{
  "spec_augment": true,
  "num_classes": 13,
  "norm_position": "pre",
  "mlp_ratio": 4,
  "parallel_block": false,
  "num_experts": 4,
  "slots_per_expert": 2,
  "shared_expert": true,
  "optimizer": "muon",
  "muon_scale": "match_rms_adamw"
}
Rows from block 2 of a small sound classifier, named by matrix and row number. Rows with one number belong to one neuron. Each number is 128 + 24 x the weight over its row's rms, rounded and kept within 0 to 255. All counts start at 0. Numbers have three digits each.
After each neuron's rows are labels from the 100 clips, of 14976, where the neuron reaches its highest value: "lies over" is the class under the peak; "responds to" is what is common among them. Only what is clearly more common there than usual is listed. The data: synthesized solo parts of chorales (CocoChorales).
# fc1: MLP up (model.blocks.2.mlp.fc1.weight, 384x96), inputs 0-95
# fc2: MLP down (model.blocks.2.mlp.fc2.weight, 96x384, transposed), outputs 0-95

fc1.196:164111134168130112135136092137133121133077103101131126117189150116103148121107125100167115153125103116126121110170113123114150129123100120120154128128181117113130103130094055150152121104129136128129136092142166122078157116132128115164089135100094094106127112151134140075126134102115165150
fc2.196:168134147142134160101143112131114090109121121135131127150111100103089121145114127135147174127092173149127137115134119099146168187136114090117093136145129082178117132133186141141083150126144139148150094071106137141070123122118149094140091132093136129109142131136152134113135135142119163122
lies over: E4; A4
responds to: note E4; note A4; clarinet

fc1.315:129138133113111125119125138147150123136128172106126108124139095136173151140103139174146136110104158102139139124157102149131129129124109148113137113187091093125122137117140110118166100144080117109080148097103080155132141148063097137175118127149153127145121130078186149166132114125139117135
fc2.315:144113119113127117161094155167118157110164108123155099083164134112144125145132099166114122126082079110086131178111106185126140123149107110141138131141089123132121148092129158167126159096115072158140135162110177119140119118111137126129140145141102121103108110126137136131137079140161130109
lies over: silence
responds to: note E4; note F#4; viola; note F4

fc1.209:158134133124167144099146147145160128143095143114117155089109106169186141155125135139165098121120139122129134099153117128086147111126105150108141084152058116124117104152133117117133120142103100142099139114102107161156133118115086084172137148160125159123143167136148124140158132158151081130
fc2.209:103074120115158127147143125151110116121123114109122131116153154111164113152134148179121121125080092128104138189120131172113154089157103138138102077138125157138114124089128158161158158153135050157117150104123139123134118113100113114124144165151139136078105132110117139145149115128129130132
lies over: silence
responds to: note F#4; horn; note E4; note F4

fc1.75:079112112122129155194132136132132135132140143137157116119077138143087137142088145147119125151115157142113088137111145159136117118133109081114135137078089072101158109148135160172121160128141138151102112154146128126147155127121145115102134154095142097137096111108125094136162093161110150098
fc2.75:120119088112104116111131174140121124113107127082116163112109175157169123103143124155105131143121133131126114097116098132134127122115156096144121133146103150140081136178098141090111139135177131144131178103114113141109169137120123145118158126108104126102120078136140103174111178156098138178
lies over: E4
responds to: viola; note E4; violin; note D#5

fc1.133:131119114142121096105097099109083115099124127140148089124128108173144131134140109122108127156134130186131105125111096131141094157162129122151116149156154141143163154168136118131090120117145109108095143094073151118177137145101107153125104082105137080080126114172110100122148105140112133110
fc2.133:098094145124110069141124132144134104113137169112113136134093134121116127113105128127108157142079136139145144115158138133090119144169108151145119101168084143137150109144108180114101085141110166142126126181140112131087135127166161124099129120162133128129133086117134169082147164151115106157
lies over: A#4
responds to: horn; note A#4

fc1.106:113127170132114151184162093129152134154094154146127149096088155101136168101136129108154111109114162083122106151134114118132136105090151143103120168138143106129160131118132143116096143116063080148179132119133104141145115120108112097124149118145147170118119103104159092136103124156129118107
fc2.106:146121149106138099147140120171141106146150126087125158132133151092128122130109188123115123116146159141147148140105098101135126112195112131108161065126133099123129137127100162140150174118111105082103107121125145168159133122141117112164129129118162136126087104127151120120092145106123162070
lies over: A#3
responds to: cello; note A#3; note B3

fc1.340:152106141160112144124128135127123155148147118151118119110148113129151115111146102135137145201194095147142133162152119116124145140132112131125147107178158120160146099143155122122153177160115091104123126149120107168152091120160141103170160124121147105126110093109105114134090188156140124118
fc2.340:172129134135120150108120088126163111126120119160135148136128132146138117134164155128135148107087091135137166100124120107138107125156131120106101135087157084135099127137125084138109117119063158120104106139147145138071183186095173111134093142162153121131130141125161147133141089122148123139
lies over: A4; E5
responds to: violin; note A4; note E5; note B4

fc1.275:110100140171131125132100146132086136138122147139103113141164127133106136174136142112084167120118147111147138136156136121141133131129123101104091084130105140102132121142163137070154174108114131169151110090151123103110091105145139091159105132128145183147130167139107141101097101170085134122
fc2.275:086138146154135137090178126091119142144126140141153123120172108145104136117134115116108120104138122167094123154162131129134117071103158119153147136104088152141095096139162156127157162118099083094089128095140134128113127157170106083164115136130141122130095153168156117114107149105128160123
lies over: C5
responds to: violin; note C5; note A#4; note B4

fc1.26:159093117134129170127113106135149129150111113154066117137134114169111130106130106135156112131132108112111149147127122148126144167148140098094091114110120123134117136151151121083194109143095099155107155136154078154114106126151170150153156170125090127089114145140104138155099135162103156117
fc2.26:138158150131095144130114138103154140139169158151159104127157112143159116122112110096118116094120109163128158125110098127165127066172098098181133132133106140149141166104081132150091118112126121127102090122142139107116131148149132124194096103157107144136153121114130141111141107090147160098
lies over: A4
responds to: violin; note A4; note B4; note G4

fc1.124:114138104143121135139079148129091150096134172116150124099118106149147127117113106140136148101136147137150125118161093177130115155133090092099132109151136129096137133127105123093146114127120127088133213120084120099132100128078124126147178146067134119131145126125143147134129113162151147095
fc2.124:137175153145115160133109142123200135103086088153134104138132139150089091130110113147150128136091158114159138118115114157129110152086111156107145128107146126085137168128120105169115111127123108104146127150092144110102157151069097124137136150156120084136121113164157094144145110124123142139
lies over: G#3; A#3
responds to: tuba; note A#3; note G#3

fc1.172:177126141122140126114115129096149126133156150151092107143155134146124124151101063054127144125127131104109125091089109180111122144121114143082138083125127132147145116136136111122135147096126091092095136167131102132114144148153126150183102151115149141131162110154089145131142087126137118150
fc2.172:099088110132122147106123160103104148131154157116143155129134135136136143113164123136107103115124105035121153139122120087077161154096110168147162124145076116103134128152126132128129140156114145154094147124165142160132155120082106100121107138146176106103113116104121135115141163135133149140
lies over: silence
responds to: horn; note C#5; note C5; note D5

fc1.163:131143170103152113122087144131129141115104156145134139111145089134107133149144104132132128126086125126080121141169178134124122123162115126139116136101152105128123115131130091118122152118132120096082130102115119128166129167133065135086129116121157111146166120155178122174109135116128193186
fc2.163:150161135105149142109134155145137129130127137117150095153124164157097115144074119139124151162130144118146126133112091138088129105109103132179106118130128153090117111146137126127129130083180151132146145100055104149142172132161181122117136075135127123129137112089128077119115135122168125122
lies over: G#3
responds to: note G#3; cello; note A#3

fc1.322:086152105112140128127117141149145172120114209144082085146077121146161168123128109141122127150130130150169136164145104113113118109091115096123142122148153078151109142129146145126141146151109156109117156181105161129154142141120099119107146156167119125090092132151128121130121129153116131151
fc2.322:137140103106090111150160122117085147185150151168084122111104147164110113144115091139124166176138157126064120110116151142139126101109106144126136104124114128113151097091102125110108161130126167123149167138170114108111133130129103118116137135120119144143066136138100154123144141179117141144
lies over: A#4
responds to: horn; note A#4; note C5

fc1.46:112145127103140134087164107130113142189134139148107176120103139153088109148112131123088147177104130131134116107155099133137164123123113128102106138141125163150124135122140131113098128115170090129158109150104163113148191146148126134145065159111099109087184133110125140131125149132119111154
fc2.46:129139101150134133105087091095124110138098098120132120146145128170148130140139160167125084101163141111134108115105162120119148167165145101103149118110162100136154138131128154131126127197076113093092139142143117152088132142086114122088151150129148130104131115159091134162142136137085122143
lies over: silence
responds to: violin; note F5

fc1.356:150144110138136140070069130126131106095137149152150158131146130143163079092155133146115131113136120108136122166102091119119151114176146171112126113144153123111112155157117112152100131144096123135103167099131147116126123140159171113155117123130111094136095093122175084130137110175115127088
fc2.356:165141170086123157105099136064173151113105105136171121149124138090119118089144118140088116094096121097112097138129106083123160163119157144102133128142138151125113146147126125145060172160131121146134121107113126128124119138143164121104170156169124127132126114125110137158149108127098131141
lies over: G#3
responds to: bassoon; note G#3

fc1.78:143103157135120111139165070110111131107115142123134130103115146138149152083148097066115133154138139145102133125102099135110140146167139146093063121134173120132166140141097129116117111085125126158162156150148108097160133114114108122107170093105139111123108098147151112148114149143131073124
fc2.78:194129124137128093135116143153141153107091154098130153163124122118121091129072129073111125115141161116156084149160141095144092096134118160133168134182120122125180137102073134157140129130078131107125122121118148147144142119168127104119118116146142140133119119123153125107118083146131120136
lies over: A#3
responds to: cello; note A#3; note G#3; note C4

fc1.234:112128114124155145116152116123123098109093141128165109065107103098127151144131111113096131106099110175164129122171123161118075096140133140135161119129101096118191107186134121108089158133128124156130106080126103122142143179104136137124144110158117122126127094122108162151120142141136138107
fc2.234:080101118143135132172120164084136131148118104083146158112142131111133153072097169117121106122124118185157140131134076125143119133120089120121136157134156108159148143130134149130118115186107168145141132107150087111127139083125148129161158102098100118099150115141139124131128090125124147164
lies over: A#3
responds to: bassoon; note A#3; note G#3; note A3

fc1.13:096093118174138146075095153128107102133112123123129118092120128081128111078144146138111109162097142150162094096124110065139119142082100123135138145147094099142120150115160134131092151148150114131140118106141160131112146149141141113124128122080090120118150099149136134084112132114098178136
fc2.13:138137121144161179104080103154147153130140152123112092150136112127147097083137125108092145119103124102093135137122136164148179118155159198093145120107130125147083174114136101121096152174106099119156089136112151119104141172119144141130112137132151120098123106113130127133126113153122107108
lies over: E4; F#4
responds to: note E4; violin; note F#4; clarinet

fc1.300:135083126134093153125072110120158142152139113158095143107147094153168142119135082149129116151160070140151143175176137151130148144154120138111104122141151131154135127121132097117164151145091102108103127164112117138142104113125120125149130140115132109092130122122095121181105180166128129091
fc2.300:139156124154107132124142107124154114093166137147138080120140122178143124147152158128135144095075154107108146144109135068141125101153108095132136155130155147122149135103127103149142119110103121138109147116149129133114116134128165162164119145131146103063135092095166130141139057093159133131
lies over: A4
responds to: violin; note A4; note B4

fc1.95:127146129104097153144105123167136120109116125157120117151117170138099133127149179112132120121150125154106137125124122160172127168100067120123123094142112149098141132169125194152106097117110127141083074106131157140143113126166110123072118143118131089102129102132180146129156141119124127125
fc2.95:134104168160072104145130129115084127149107164171132147160115173162095111117138167115150122123126122125113141110121129117116152097131108129091121108112178115128112165169142118133153110103167156130138088102124103165151119138126093086146108139093116167106121136147153156123120111112099129078
lies over: A4
responds to: note A4; trumpet; violin

fc1.63:147123112128175127109125156107131140161104105146126157112072127176189115157126115145176106167115155132143120103136093140104112101098141147131122066132135104132135092120154119144145135155101103117130131113125106138115162130143126156146120182132147157114158141142162133114154094125134068147
fc2.63:092105119131125146147114138115112147123115129101132152142140159085128113108139128152100126163099100121118106168140138138114138108119075131179140086175117151155134141145147161110124143150164101141117192168142114106123091114085127099137128153131102081088126115124114156169131152096115138167
lies over: silence
responds to: trumpet; clarinet

fc1.21:147098101149131161135152106138132135114119107088110113133143086109106153121115164120172104174160145096116126163166138101150139131160055139121145131123149078141124118123120110161111107114118093131142136095135160153135138132140114103151095124098134156144155128151131185069120099105137132136
fc2.21:128147138133135130134124107111129106077134136123153098144133084151138139140125121130150195134090155157154119125101119120108187144136167110133139139156098130125128158150146088126107125136120095163139110081115140119116134132102127115146089143173128123071082120151121101110163157139131160067
lies over: E4
responds to: note E4; clarinet; note F#4

fc1.141:153131149142113130083172123116150160122138170140101127120111113135158155132161122089138107163146108151102143117160122146156117168136113091093123092184170112134114122104161112123145159169122111159088135150130126159124104123124094124156124141135135106128139151101075085114113169158129122163
fc2.141:168163112146112152122151133110126134149108160137134085077148140113139131154176130167137152106106111159093126144109073099110101142130117109107105130104154129121125161102125108129089151116092112124112140101153128151118129185138170124132114103172155115084120127133092182163145124116116136146
lies over: A#4
responds to: note A#4; oboe; note B4