A small sound classifier, trained from scratch: moe soft.
Rows from block 10, named by matrix and row number. Rows with one number belong to one neuron. Each number is 128 + 24 x the weight over its row's rms, rounded and kept within 0 to 255. All counts start at 0. Numbers have three digits each. After the name is the row's rms in percent of the matrix's.
# fc1: MLP up (model.blocks.10.mlp.fc1.weight, 1536x384), inputs 192-287
# fc2: MLP down (model.blocks.10.mlp.fc2.weight, 384x1536, transposed), outputs 192-287
fc1.1190 068:102115130132137138147109172125179154133119129132099147085149130147135099191152117151121142106160097141131154119137151141117133139134158113130127112149116116112093138124161131122090172119110149155142171145109123096151164101139146090145140159118107088086118137106135146122133148080164157160
fc2.1190 077:141132113106143136110112167137151123097130145131133177118099131112120154103115110120102115131112174137131138172137195109124079127165108127106138148104126088138106159137117133149210090176072121100118167136149180135127147134094141119137117159120152120138102131135124109116158080103106112115
fc1.1191 055:128121139110083127103145113080133129149121101140151157147141120107099099103149123154154135147146119137102157121152123136099111133125176115130078079169124138133140135143117091082135125113127121109171113142045140138119109112159147147128115158139124126117143152087100137118135141130142086101
fc2.1191 053:152159112159127144165147087091110142115113109119099167157150150146157128113129098147133147133134109154160104103133055155135133088119066130142155136117123172129150116141117100143139172102115116158152146121116160109113153112109104142153149136122130139075093106146162115120139102096110133112
fc1.1192 078:168145094091103142126141110144080128120121114162160116112137112167095085129132131141140070106105131140125059129112149117143126113149100101147148187101087124143136154114115142131119178158117117130101172127123125085157143118140154112153180164112147140129181102094156124136096108130127141148
fc2.1192 073:091119120138136135127118102129110134133148122130152149082119099183114146129131113108140187107110099160148156123080116097144139133105129155135152143145160110099140144110135088125075101101122103083132107131084125136135147131110105111142113117164125133159137132195092166112146138130100139105
fc1.1193 102:157138131140135165136141146154159124150116115151136170149112186122118120160142105098129099126151129118139153122136114144111153143137106136126110109136138120114114153113129169090112156127118132163159105140137137108139146215140110129162102131135134137131085128160122097115102131124095122127
fc2.1193 096:152091112174099168102157113152128133179096123138148141082153150146095145106147143148142077138139125155117124113139110131175169105143109135124118110108165144141117149122135153119167106099148111167133132161157132096080089193103141134109110146137127105147147137134136114164134099163118170095
fc1.1194 082:116147147100130143130160154130148158088147153102124141151168116124117149171140136161128107149147095156126120145144155127123129142159128109128143100138107133133130132118152112145141134115170117129139134156153127096121089094133134122138150124129124133104124123128150094184122120169108105130
fc2.1194 081:091133106136124123152122117162157130160101201161130091140135161143104082123117111115137129104149138131135100085084123149112111141084135133149097125104121113065107099150165109125127156139132104142111120123124109094083140102143134141117169109107117123127114170117122149130100125127135132129
fc1.1195 135:119156128138092138096162153164150144163153134157159140091089099141168171124091090127124114132097129118155118096155112105109151124142097120160126116119144116089139131126120140106099113146149095167125149104146119132115124121155148129173133131090120129162098158162110131121112106072149127083
fc2.1195 132:173150136159121127131113130144153112131058144111121110140065152112110140135138148079126092140088110119115148137126075108118118137098114096121104107157120131134151113094160102164161082087113090166090128172128098107124081111153126110113128117123111143108137131116171148090134123194161136132
fc1.1196 086:151113100141156155122141106175150147135118116140095148132146140143118110135147116123150156148106125156149105137085130139124136140114097138094132119122135116084102165082143156120124094107131170126099119175101110125107096165144116111085112112148131092161126148151090123143087151108078142163
fc2.1196 084:147139158109118144134169092153147176124112126156164123085103120112139126126123132161131095134163139117116129135130126103158151108111172145116143111104156142116099140121166097108137134115143157138140115138135154116144159153123152112157099099092163144149127116097112170149104122127163129109
fc1.1197 098:115089116156189125107103103151159131130134130117164141111157165187142133136178122134095119146115099168137146192105055140088127118125162120155136137126135129111175134152125082135130108145109102091133110141172103092106144109124139159149118136151111179173124110102156098138114149122152137126
fc2.1197 095:165157137110149116172139143143122104105096118124137090095117119130146132094134156147139170122155155136123067118085147150138138111107130118158109120077120136118082132130118144132076131099153168127161163131106126138092156153142101114092149139121141116118113120137091093126140156136151125150
fc1.1198 098:132106143120112139143151128104123133109164144175198130146135113143113151171111117128164150145087127067103120113145112164140111134111091121093130127125123115115141111123128117128108134174121102152123175098140056131120142111123137075102091160145130095097156110156114151143122165133154091115
fc2.1198 098:088104116147100132089107112132140109139123141091104129127117157126159142091141099127139115130148105145150126097133098144121128123149150164116139104105146161136121128141139085135109123129127143139125090143124120111162152130074099160146152128138131162135156135144154124111124119143099133086
fc1.1199 102:092111100120142140078138134138166125145147136110103120116124164124124158098119125108128107166091103114140122098112090134110139150113154118095163111093096142087130109104123189148139119116140108111197136119109118070149114094089107173123144129117158122139132136123146108119136107132141121148
fc2.1199 108:141105164173153155116134085080155098097183102142135126164125096134150090132148166107130161172130130155126112157161112127178164106192105125125158130122135124174101120162092120163116124164117149132135118122170083150083129145108114125083099184162140132150142113125119108145128124141098129125
fc1.1200 113:097122128151099139119112121118087148095117131129155117146127151138134145108097169102142150136105154104138124136126107133153109136128147101086153130128161124150133140121117167159177142145162147115125176117146116093159131136125129092160133105155091119119099125084169134122126120120082151133
fc2.1200 102:117146127137110096136134161153145107135133116110124090102133121164101096139120142152141148088170132157115124122092144143133105130128108166149144130133123152134082105112138132121121167109138151128113150141158165109143135153119150116150097113141153120109117152124148084071099095092132135112
fc1.1201 106:094136087121153138124149125119102131161152106135145159158125133109086088173155137147090136151148137117180155166086091115070113122089083129168119093139078161108130134096105147140141121087128141148139136135149115107137140162106161124092172089152127121124089107126116150108108159125126106127
fc2.1201 108:133121102124137138104137138173113134078130157112140144106132117096159113153113114178135076119091090189107104114104179113152106083175118146150134123177162135156078101110148143096151170117131140096145171104125133123134158138129159094105133141125149155168133109126119143101151124118108158082
fc1.1202 074:121121132088129082104201135153100097132113122139092166130113099155065126169129155111126128116155084101140105160069147108145147141080133104128158124116156113119147185095128158106158138142151119095136155145122162181115142085173085154136164158146109161120119081136149140158163149149079123133
fc2.1202 072:128116136153106172068119135155144119155159200106148086110178151050154151170112127146140101105094099148153112131086082110170147162127132165157125150153157120127104165141124116131130135090114138116119098122125116137139160105166100103168071120124115074116129106126121107103125078130115148122
fc1.1203 136:122122137095079095129082153153152168104148110089124126127068085104138115136155129138074127129153187125151087168139150081108138120123126116159151165101155135147116134104104169116133097125163096120128129158122140111095137117116152149116111162164128151144116119139154122144158129140129135127
fc2.1203 134:122119129144115153138143131169113133112092087133162092100145128086136155133114118118139125136137140135092149123117114106125072087164094117143106191147134115147113133099126192155144143150129114170121142144101144118113139121146181134129107112097109130122142188093122141133087114123124054125
fc1.1204 099:137165140142127147140125116146122142151133120129178120115185096086107089120141179118147141157117116119145132107151124130125161128140146120158128093126156128109115197114154172140115130163102153173112141168114140112159135126143088180127133150118136181124127103100139101152114109120136121127
fc2.1204 095:100149115117094152133106104131087090125100134144155107101138107155138129127146141125173117119145089132131139143158086134119125145140135114109134000122097121136129122138103141087147138127118071122105076116153133153145131056132140202191117158143133104147076121154128123070111145128126183094