config.yaml
model: "sound classifier"
dataset: "synthesized solo parts of chorales (CocoChorales)"
train_examples: 39062
n_mels: 64
hop_length: 320
input: "log_mel"
spec_augment: true
win_length: 400
targets: ["instrument"]
num_classes: 13
arch: "swin"
norm: "layernorm"
norm_position: "pre"
activation: "relu"
mlp_ratio: 4
head_dim: 16
fused_qkv: true
bias: "none"
qk_norm: false
parallel_block: false
inner_norm: false
moe: "soft"
drop_path: 0.15
num_experts: 4
moe_every: 2
expert_mlp_ratio: 0.5
slots_per_expert: 2
shared_expert: true
patch_size: [4, 4]
conv_stem: false
depths: [3, 6, 6]
widths: [96, 192, 384]
label_smoothing: 0.1
loss: "cross_entropy"
residual_init: "zero_last"
optimizer: "muon"
muon_scale: "match_rms_adamw"
lr: 0.0028
momentum: 0.95
nesterov: true
orthogonalizer: "polar_express"
adamw_lr_other_params: 0.0029
steps: 13700
batch_size: 64
epochs: 22.4
lr_schedule: "cosine"
final_lr_fraction: 0
warmup_steps: 1370
weight_decay: 0.1
adamw_weight_decay_other_params: 0
Rows from block 5 of a small sound classifier, named by matrix and row number. Rows with one number within an expert belong to one neuron, the router's apart. Each number is 128 + 24 x the weight over its row's rms, rounded and kept within 0 to 255. All counts start at 0. Numbers have three digits each.
Before each expert's rows are labels from the 100 clips, of 14976, where the router gives the expert most weight on average: "top examples" is what is common among them. Only what is clearly more common there than usual is listed. The data: synthesized solo parts of chorales (CocoChorales). In brackets: how many of the 100.
# router: slot weights (model.blocks.5.mlp.router.weight, 8x192, trained with AdamW), inputs 0-191
# up: expert up (model.blocks.5.mlp.up, 4x96x192), inputs 0-191
# down: expert down (model.blocks.5.mlp.down, 4x192x96, transposed), outputs 0-191

# expert 3
top examples: cello (52); double bass (27)
router.6:154141152111133149165133170076095093117123172099141112173141168128168109138122129101119109116146117141136129146127131129127087119137110152102085158163128123081127116129127126147163144142123138144168166148134101177098131166122090096136138142159102117155124155148109087133127123156159113118126122124172125128108130113135145128122131137124143145085144095129128139112123159142113130119138129160141114110150138139075147103089097147132149081179124105102090138129148087061148151109133082108129071135128123150128160149134131083154154112133105150092117123130095190141115104119069131128
router.7:150143153136150148136136172112091133101123173064141144148163145153158084153120132120096111108150127126121121137125161138155096122103135095123128139155140094099120090143125153155162116119098144145155128132132112149148127177159121086134166162166141118100099164129091093160125148122165103103131124120138137119140138134116132126205128136108184106081090106136127170107127171130108146091104137146154114134156112129085137100114103163126137118138107125101117139155142101065118180119105114128126108168126106115154123109153134105103134120109120101087119115124121165104081108126107112149
up.4:105101119137119107139142139138128108142151126147160100144092099145156144094134112113123090122120128107136154162093161111091072179155099145146140139179097125149092184090127131118141128139127097129117118153148135115132100070098117108124164120067092165135136149167109098134131124114112143176136141093163084140180135107114133100121125141155076114127128145129118163134120153106123130133157143131111157096154123138139156164093140114134147134114144143133121176131130129107135110101127113098111135158088091161124161143138169122100120107152169092114079143158113110133164156091126118132
down.4:125146109167118085143092122123142163104128117144117152093109122110138138105189101164148168121081126185109135100117164077149120139124113162123102145161123085178090127132149118138136105087147107157114084114149175099069135117138192138140135127173103151094156144127133139145137142144125173125110087089136159141112159101129109122099140164160122114168143135129113124124117106111123129128127149162128184127156121115157150109102145158119117127108128150095142110136087133157136118112110119121112149132121125089132150146105108115130124169079110120115120119152110140124138089131076122137
up.5:121104141172118113127083144180175129141172139160133138154156117104152173126120121146080155128139106127178099127115144111104141087119136138156121164137163131124162134132132091163103104129136158127169155142113058099134104120131105149075139111109132127124124100127153095078141121117136130123147114100115132113088138145120152141130142105107098139152123153119120128133126114116128163179169136133152140111131129126085103128124189179128154134123123108177140113112111157093120096133201116157128168132103089146124111129150154106098148088111145111113145114114111131092142118130094100121
down.5:156084144112098134121124165153134155117128128086107121121116144142141159141157114120167136150130126104142149127116122145099129164122136094157154113136116132116131136144090104124110077123143121104123137132119128170131120112153101109145080110071166088153141156137094164097166151124174152131145149141117109143134106090121074110092093101151147154143087107178118165124143113080150131098117151131099114110132103087122122117125131139145113094153150185124155159130107165130085153154102116155106136151097143128129102153121130084136160101153115112089127177154166137136095124173155122121

# expert 1
top examples: note C#5 (83); violin (77)
router.2:117115120126130138148155103119144110144137126111130134118111119106174132132137125108123121085136121134129106133094137101092147104188097149148123149163127132145112198087173085088170110109118125128128098128142160158114136189126111158120130111120127119139181128115114158119169131133134173141142114135149108109148089108149117133102141080122120137124152130118169137143159149137148165166125149130084093118130102105115081128153100104130105102139134137100075149141143170107123114182150084150090083092114108146129149158129169136121129106113116156148101099135164183122138149151111149123
router.3:069096116143115114127135114175134152126178134141113133129097061147107162134138148162101125085131147122126123114140160097153101132120154094163138085121096129174114131122124106130135110108119121104116111140088163114144098088135130155141144132096131131094176142095135138164132138097144148170141124150145100114169123099130094132052120119086127185150128161083132117134181140131131126116108129065146141116124120098130116154127132128100117132138143126088129141142118122142141116175155155151134152072085179125126123144140121142095109165107157119138143096154112123139130116132139146129
up.4:135165152151123101086145119121160100126079150140095110097165104146085149175150129138139117076138124099123126114122136156124143140171124105136136135087112115118132172128134166143142154182156156112137125088155096155127145166138148147157140114063115122112092137094105175101101130125115129134140146120108143119128125124159138179144109115124089140088154132181122145154098145097163121162143177140131127141065114091130103120136142112119134098146133116126129147108139107103108103126110083127144129116132100136128143091122127149146095118153061165173120163132101159131138112119125124115
down.4:153092139176127071108123157126113136142165151101146153139128118104131101152120158166127117129167094092124196130123148123114127149118104163114123171155110139078093142166092133148136161158171163097098100159137092098155096147179159150156106105095122135128107117134091162124118112113146107178126148103110136103168115141101125117117105144115133160144139163158092094159106112121124124098119123087105138110147100111111138123120103123137140110152181132130104083114110132157132155131136131109163100105151142117129152140113156135121117121135157139129165107074130135074120130143125138103
up.5:137119138144153124088112121163122137097158187086178141121149110136105136115150144097107066144171118131180140132144142124172104139107117075112138161122109165078171127142128148118159147142076125192097142134155139142120110150147128124108117130116097129149080115119090101117092138145168120174131124134116153081166137152156127150144129141122141123096128111111072106114133147118128108127168178082106147131135144118096112122110119152120126148120118127121158134128146099091124132132145106148139119122101138116174121113121170131097147124153126108066099104113137115121110095103151145116
down.5:151129157125150144093127108169135141155147154149129137122127101142099130108173131191122144103159158115105163098167136131108116113084136134109139141117121126137192118115131125120089139141128175126141094105140122143117132117119175118175062117123130092128136114120123082141084150122149121124146094113115103129103114077160139141109087143114145096119118121124131155133086106119106116127106136128152103174132129131139113157152096100084108131092147143113126141159141131162117102151128182150122170143103108130141142096138148131098162075168130142157100128107099151109191108155102159115

# expert 0
top examples: horn (99); note C#5 (38); note C5 (37); note A#4 (34)
router.0:118085130141128117129119091177108174107164079132094152095110053135135152147131148151120116113158146135158105144144089077122148153133096092163144105132104137128115169154123127132156131118089091128119128115162179098128123120127142141109107127099119104125122136102129119159118143119140180148106115098101124114122102101162117152132111110104134144148099137062151101123151132102148129120146139074143108144139130150141101147132152138099086143112131123118121146142146124115165110165141135204123142132119166112147137147160120153104172147095134145121163120200121129115121114113164110138
router.1:130140117121147135140119098125115120162130098154098126146142104129163122099135127108104112102121109130146094148092110127092155105178098164161114145166148127132121185104148099094164135106136118154127107116151192144112173187122157126118129107111114123118140133127116126127129109138121137136117141151161122126174113087127157140147120075092115153104130129108168113164172155122102131196141150115087133113130089128099101129156105098096086126153118121116092145123142168117121142162101132162126106134084150139119180153123184117134090128114102158128117098127143153111135149137097159089
up.4:161145130164104145163135089154122122106089129154153127118118178143178102120075116136154129111120130141159162118152135162127141139156105093163134077153149125167165121127159149160105138124075124133154127125129157152105133093117159119112149115118135086174154105118132104112140115094100113118147172151167137149120112118116119135160110146100076096138123110108073135135107150095131111122123126149117130150169093131146133105080148125160132154066121114164114103110113115119121127140133074129123114072102107140107126108139140135144111133164171156129116115119128164110173104119089107139
down.4:123100102123102078130082170128131140107112130087090123127145131134153114129160113164108179164107128106144177203123138148152150142136113152133148127135116106149128098107115128122154138105115142147109129110094113104121138102106134144113174167113145146120119084118095124184158130118077130139144124134112112135107134100160103089151103158105063151120111153186119125138123102125185108146104164130181150123153131118139183144102123133116134134137093108143152139129119122098112143156136106134160128127121149089139083096135140134103178135142150090129130069140113126118127141122120112132
up.5:167150102137154108144143154164103120147069140103075085153138124163154175175121109111142087147155100133127106136168107130135127137128107084146145102139135136114107080109113113123148140136129124120128160164145138136129124156112127182132132155122123091123148109134118135153123134134165098149138127131109170126157126176136149117144144152128169150049157125156121096089143094096119119133147089156171125128140141100112103087117159106114083126149144131133132150158129133103100165098139124112120080165114127133132175109103126151067114104114124124099144111103122162138137153118108104143
down.5:131097095086148090129125141130140155132169067112128116134127089099099116091179130128087136108113114089142129108128129122129122157110153133141125086113163121130115117163124147133168124120141114140114147160132151079128113149120104120113145109121098156146107121167172157142164136106112098117143165127088082200128098128123145134127132117124139144183125108110150092151114142161134156125141154100108099117115105161111102177136103100150117147099083157132126116127157142145102158098120123106181121114135132156143116111103140175157134079129155106166153121109110109141096174162131152142

# expert 2
top examples: horn (37); trumpet (30)
router.4:092115143142102155120158136128154146109148143118132177104137126097173163129119151124129115067120150156108127168131129121120156134106084089118131142150186177121140140111149118117154123116083126144119147090146146130112102163125121151149150130090100107140164071138090126098147144160137152141111099125115106109150070095120108094132118126109120161109135144110144108129151112143162148137142157133134110121167130116136093110120111126124155105147112181142064153082183133098132119174104134132132118118090143109142118140158119110111173167127160131132108121160129161080109115129085143145
router.5:091124125081110167114116111120160096111140126148142149091148147086156140133122100091141130102108128140109151135156107143130143163087112105094157141113166132121162114140124151116104105106098126118105124054138136090097141123094171130133144123114152143129145051146103118087133143134131138145118111142099134174133098107132129114134141131116104117118171174157100087138107103140155154118125134194132113139155117124121151128109129117146157159129125156196080146087133147101123110151103100123137121133132152152133097137143144144115166132187161116137134141134172114128099104144138179145
up.0:126134082129076155139139079126159145146106123148144124153128156176144143125143116126108127139109127103138080109156135101137094143130110165088090105120136131126131102149137120125089125138183148125086104183129129168136145140150108128117137142074132135150126145152115111146146125149125124158144111154114133151143148118132116166146148110093131133177105099121090180111102138130136107140063157129137117125115146161101141141143100144102126112105150097148108147111142118117155124162158143169092144089103145146109166132090161118167119098154103148077082106112177121106164114110086143120
down.0:103107128104142104125113180156146119101152080154103108134143170127123123172178099103141127171114132163100134131115123148176105158093122127108154147124166128102102137115148150155102157140113135117159090144138156113124106128142100134189172122123109118140118107111128128148145119070102121128100196126101124109133128095158136090148158174149111128092139108086131139134151106105112110157123108119120133099094146134155124137100155104137137109134153144133109111133176144096120124169122121113128088123105143148114135104136127133108111186128160116111099117122079146153118197099155102112
up.1:142103101085121142157132136183175103146151145155110138137080102049128143135089125174134174119116122116133104132131112131094123156161093134139156099150133112168135102166119129137130119113126135107113134113107150093094181155164120111149119132139121155119137142120123120153132143143098113140088136139110156131156133129101112080104126118139128160134124168112124125105105109151141166123141105089148126130116148145106138141111176119133166118133141137085105070129142178079107175120132125112133129156062128167139116098152129104145132128133132118168161134148139100080103145130094086123
down.1:129179147141103129052116154147146171111118107108100127149115079131100159130125112146109131092130110124089126125123163135147124091081149113119147137118122152095155170109136139111158195087135122165089152130141080151095093081138143113165143118097126126103144118134094173111132158132141109173110117157152116130155121115143101121087120136156096130099150138124113132140137131143133152134138183100138106160112155099155174097119111136157154172099138121129125130151136144089130116155138105126126075111151127128118112118095174118145092109159146129107114108137140107141130098146124149163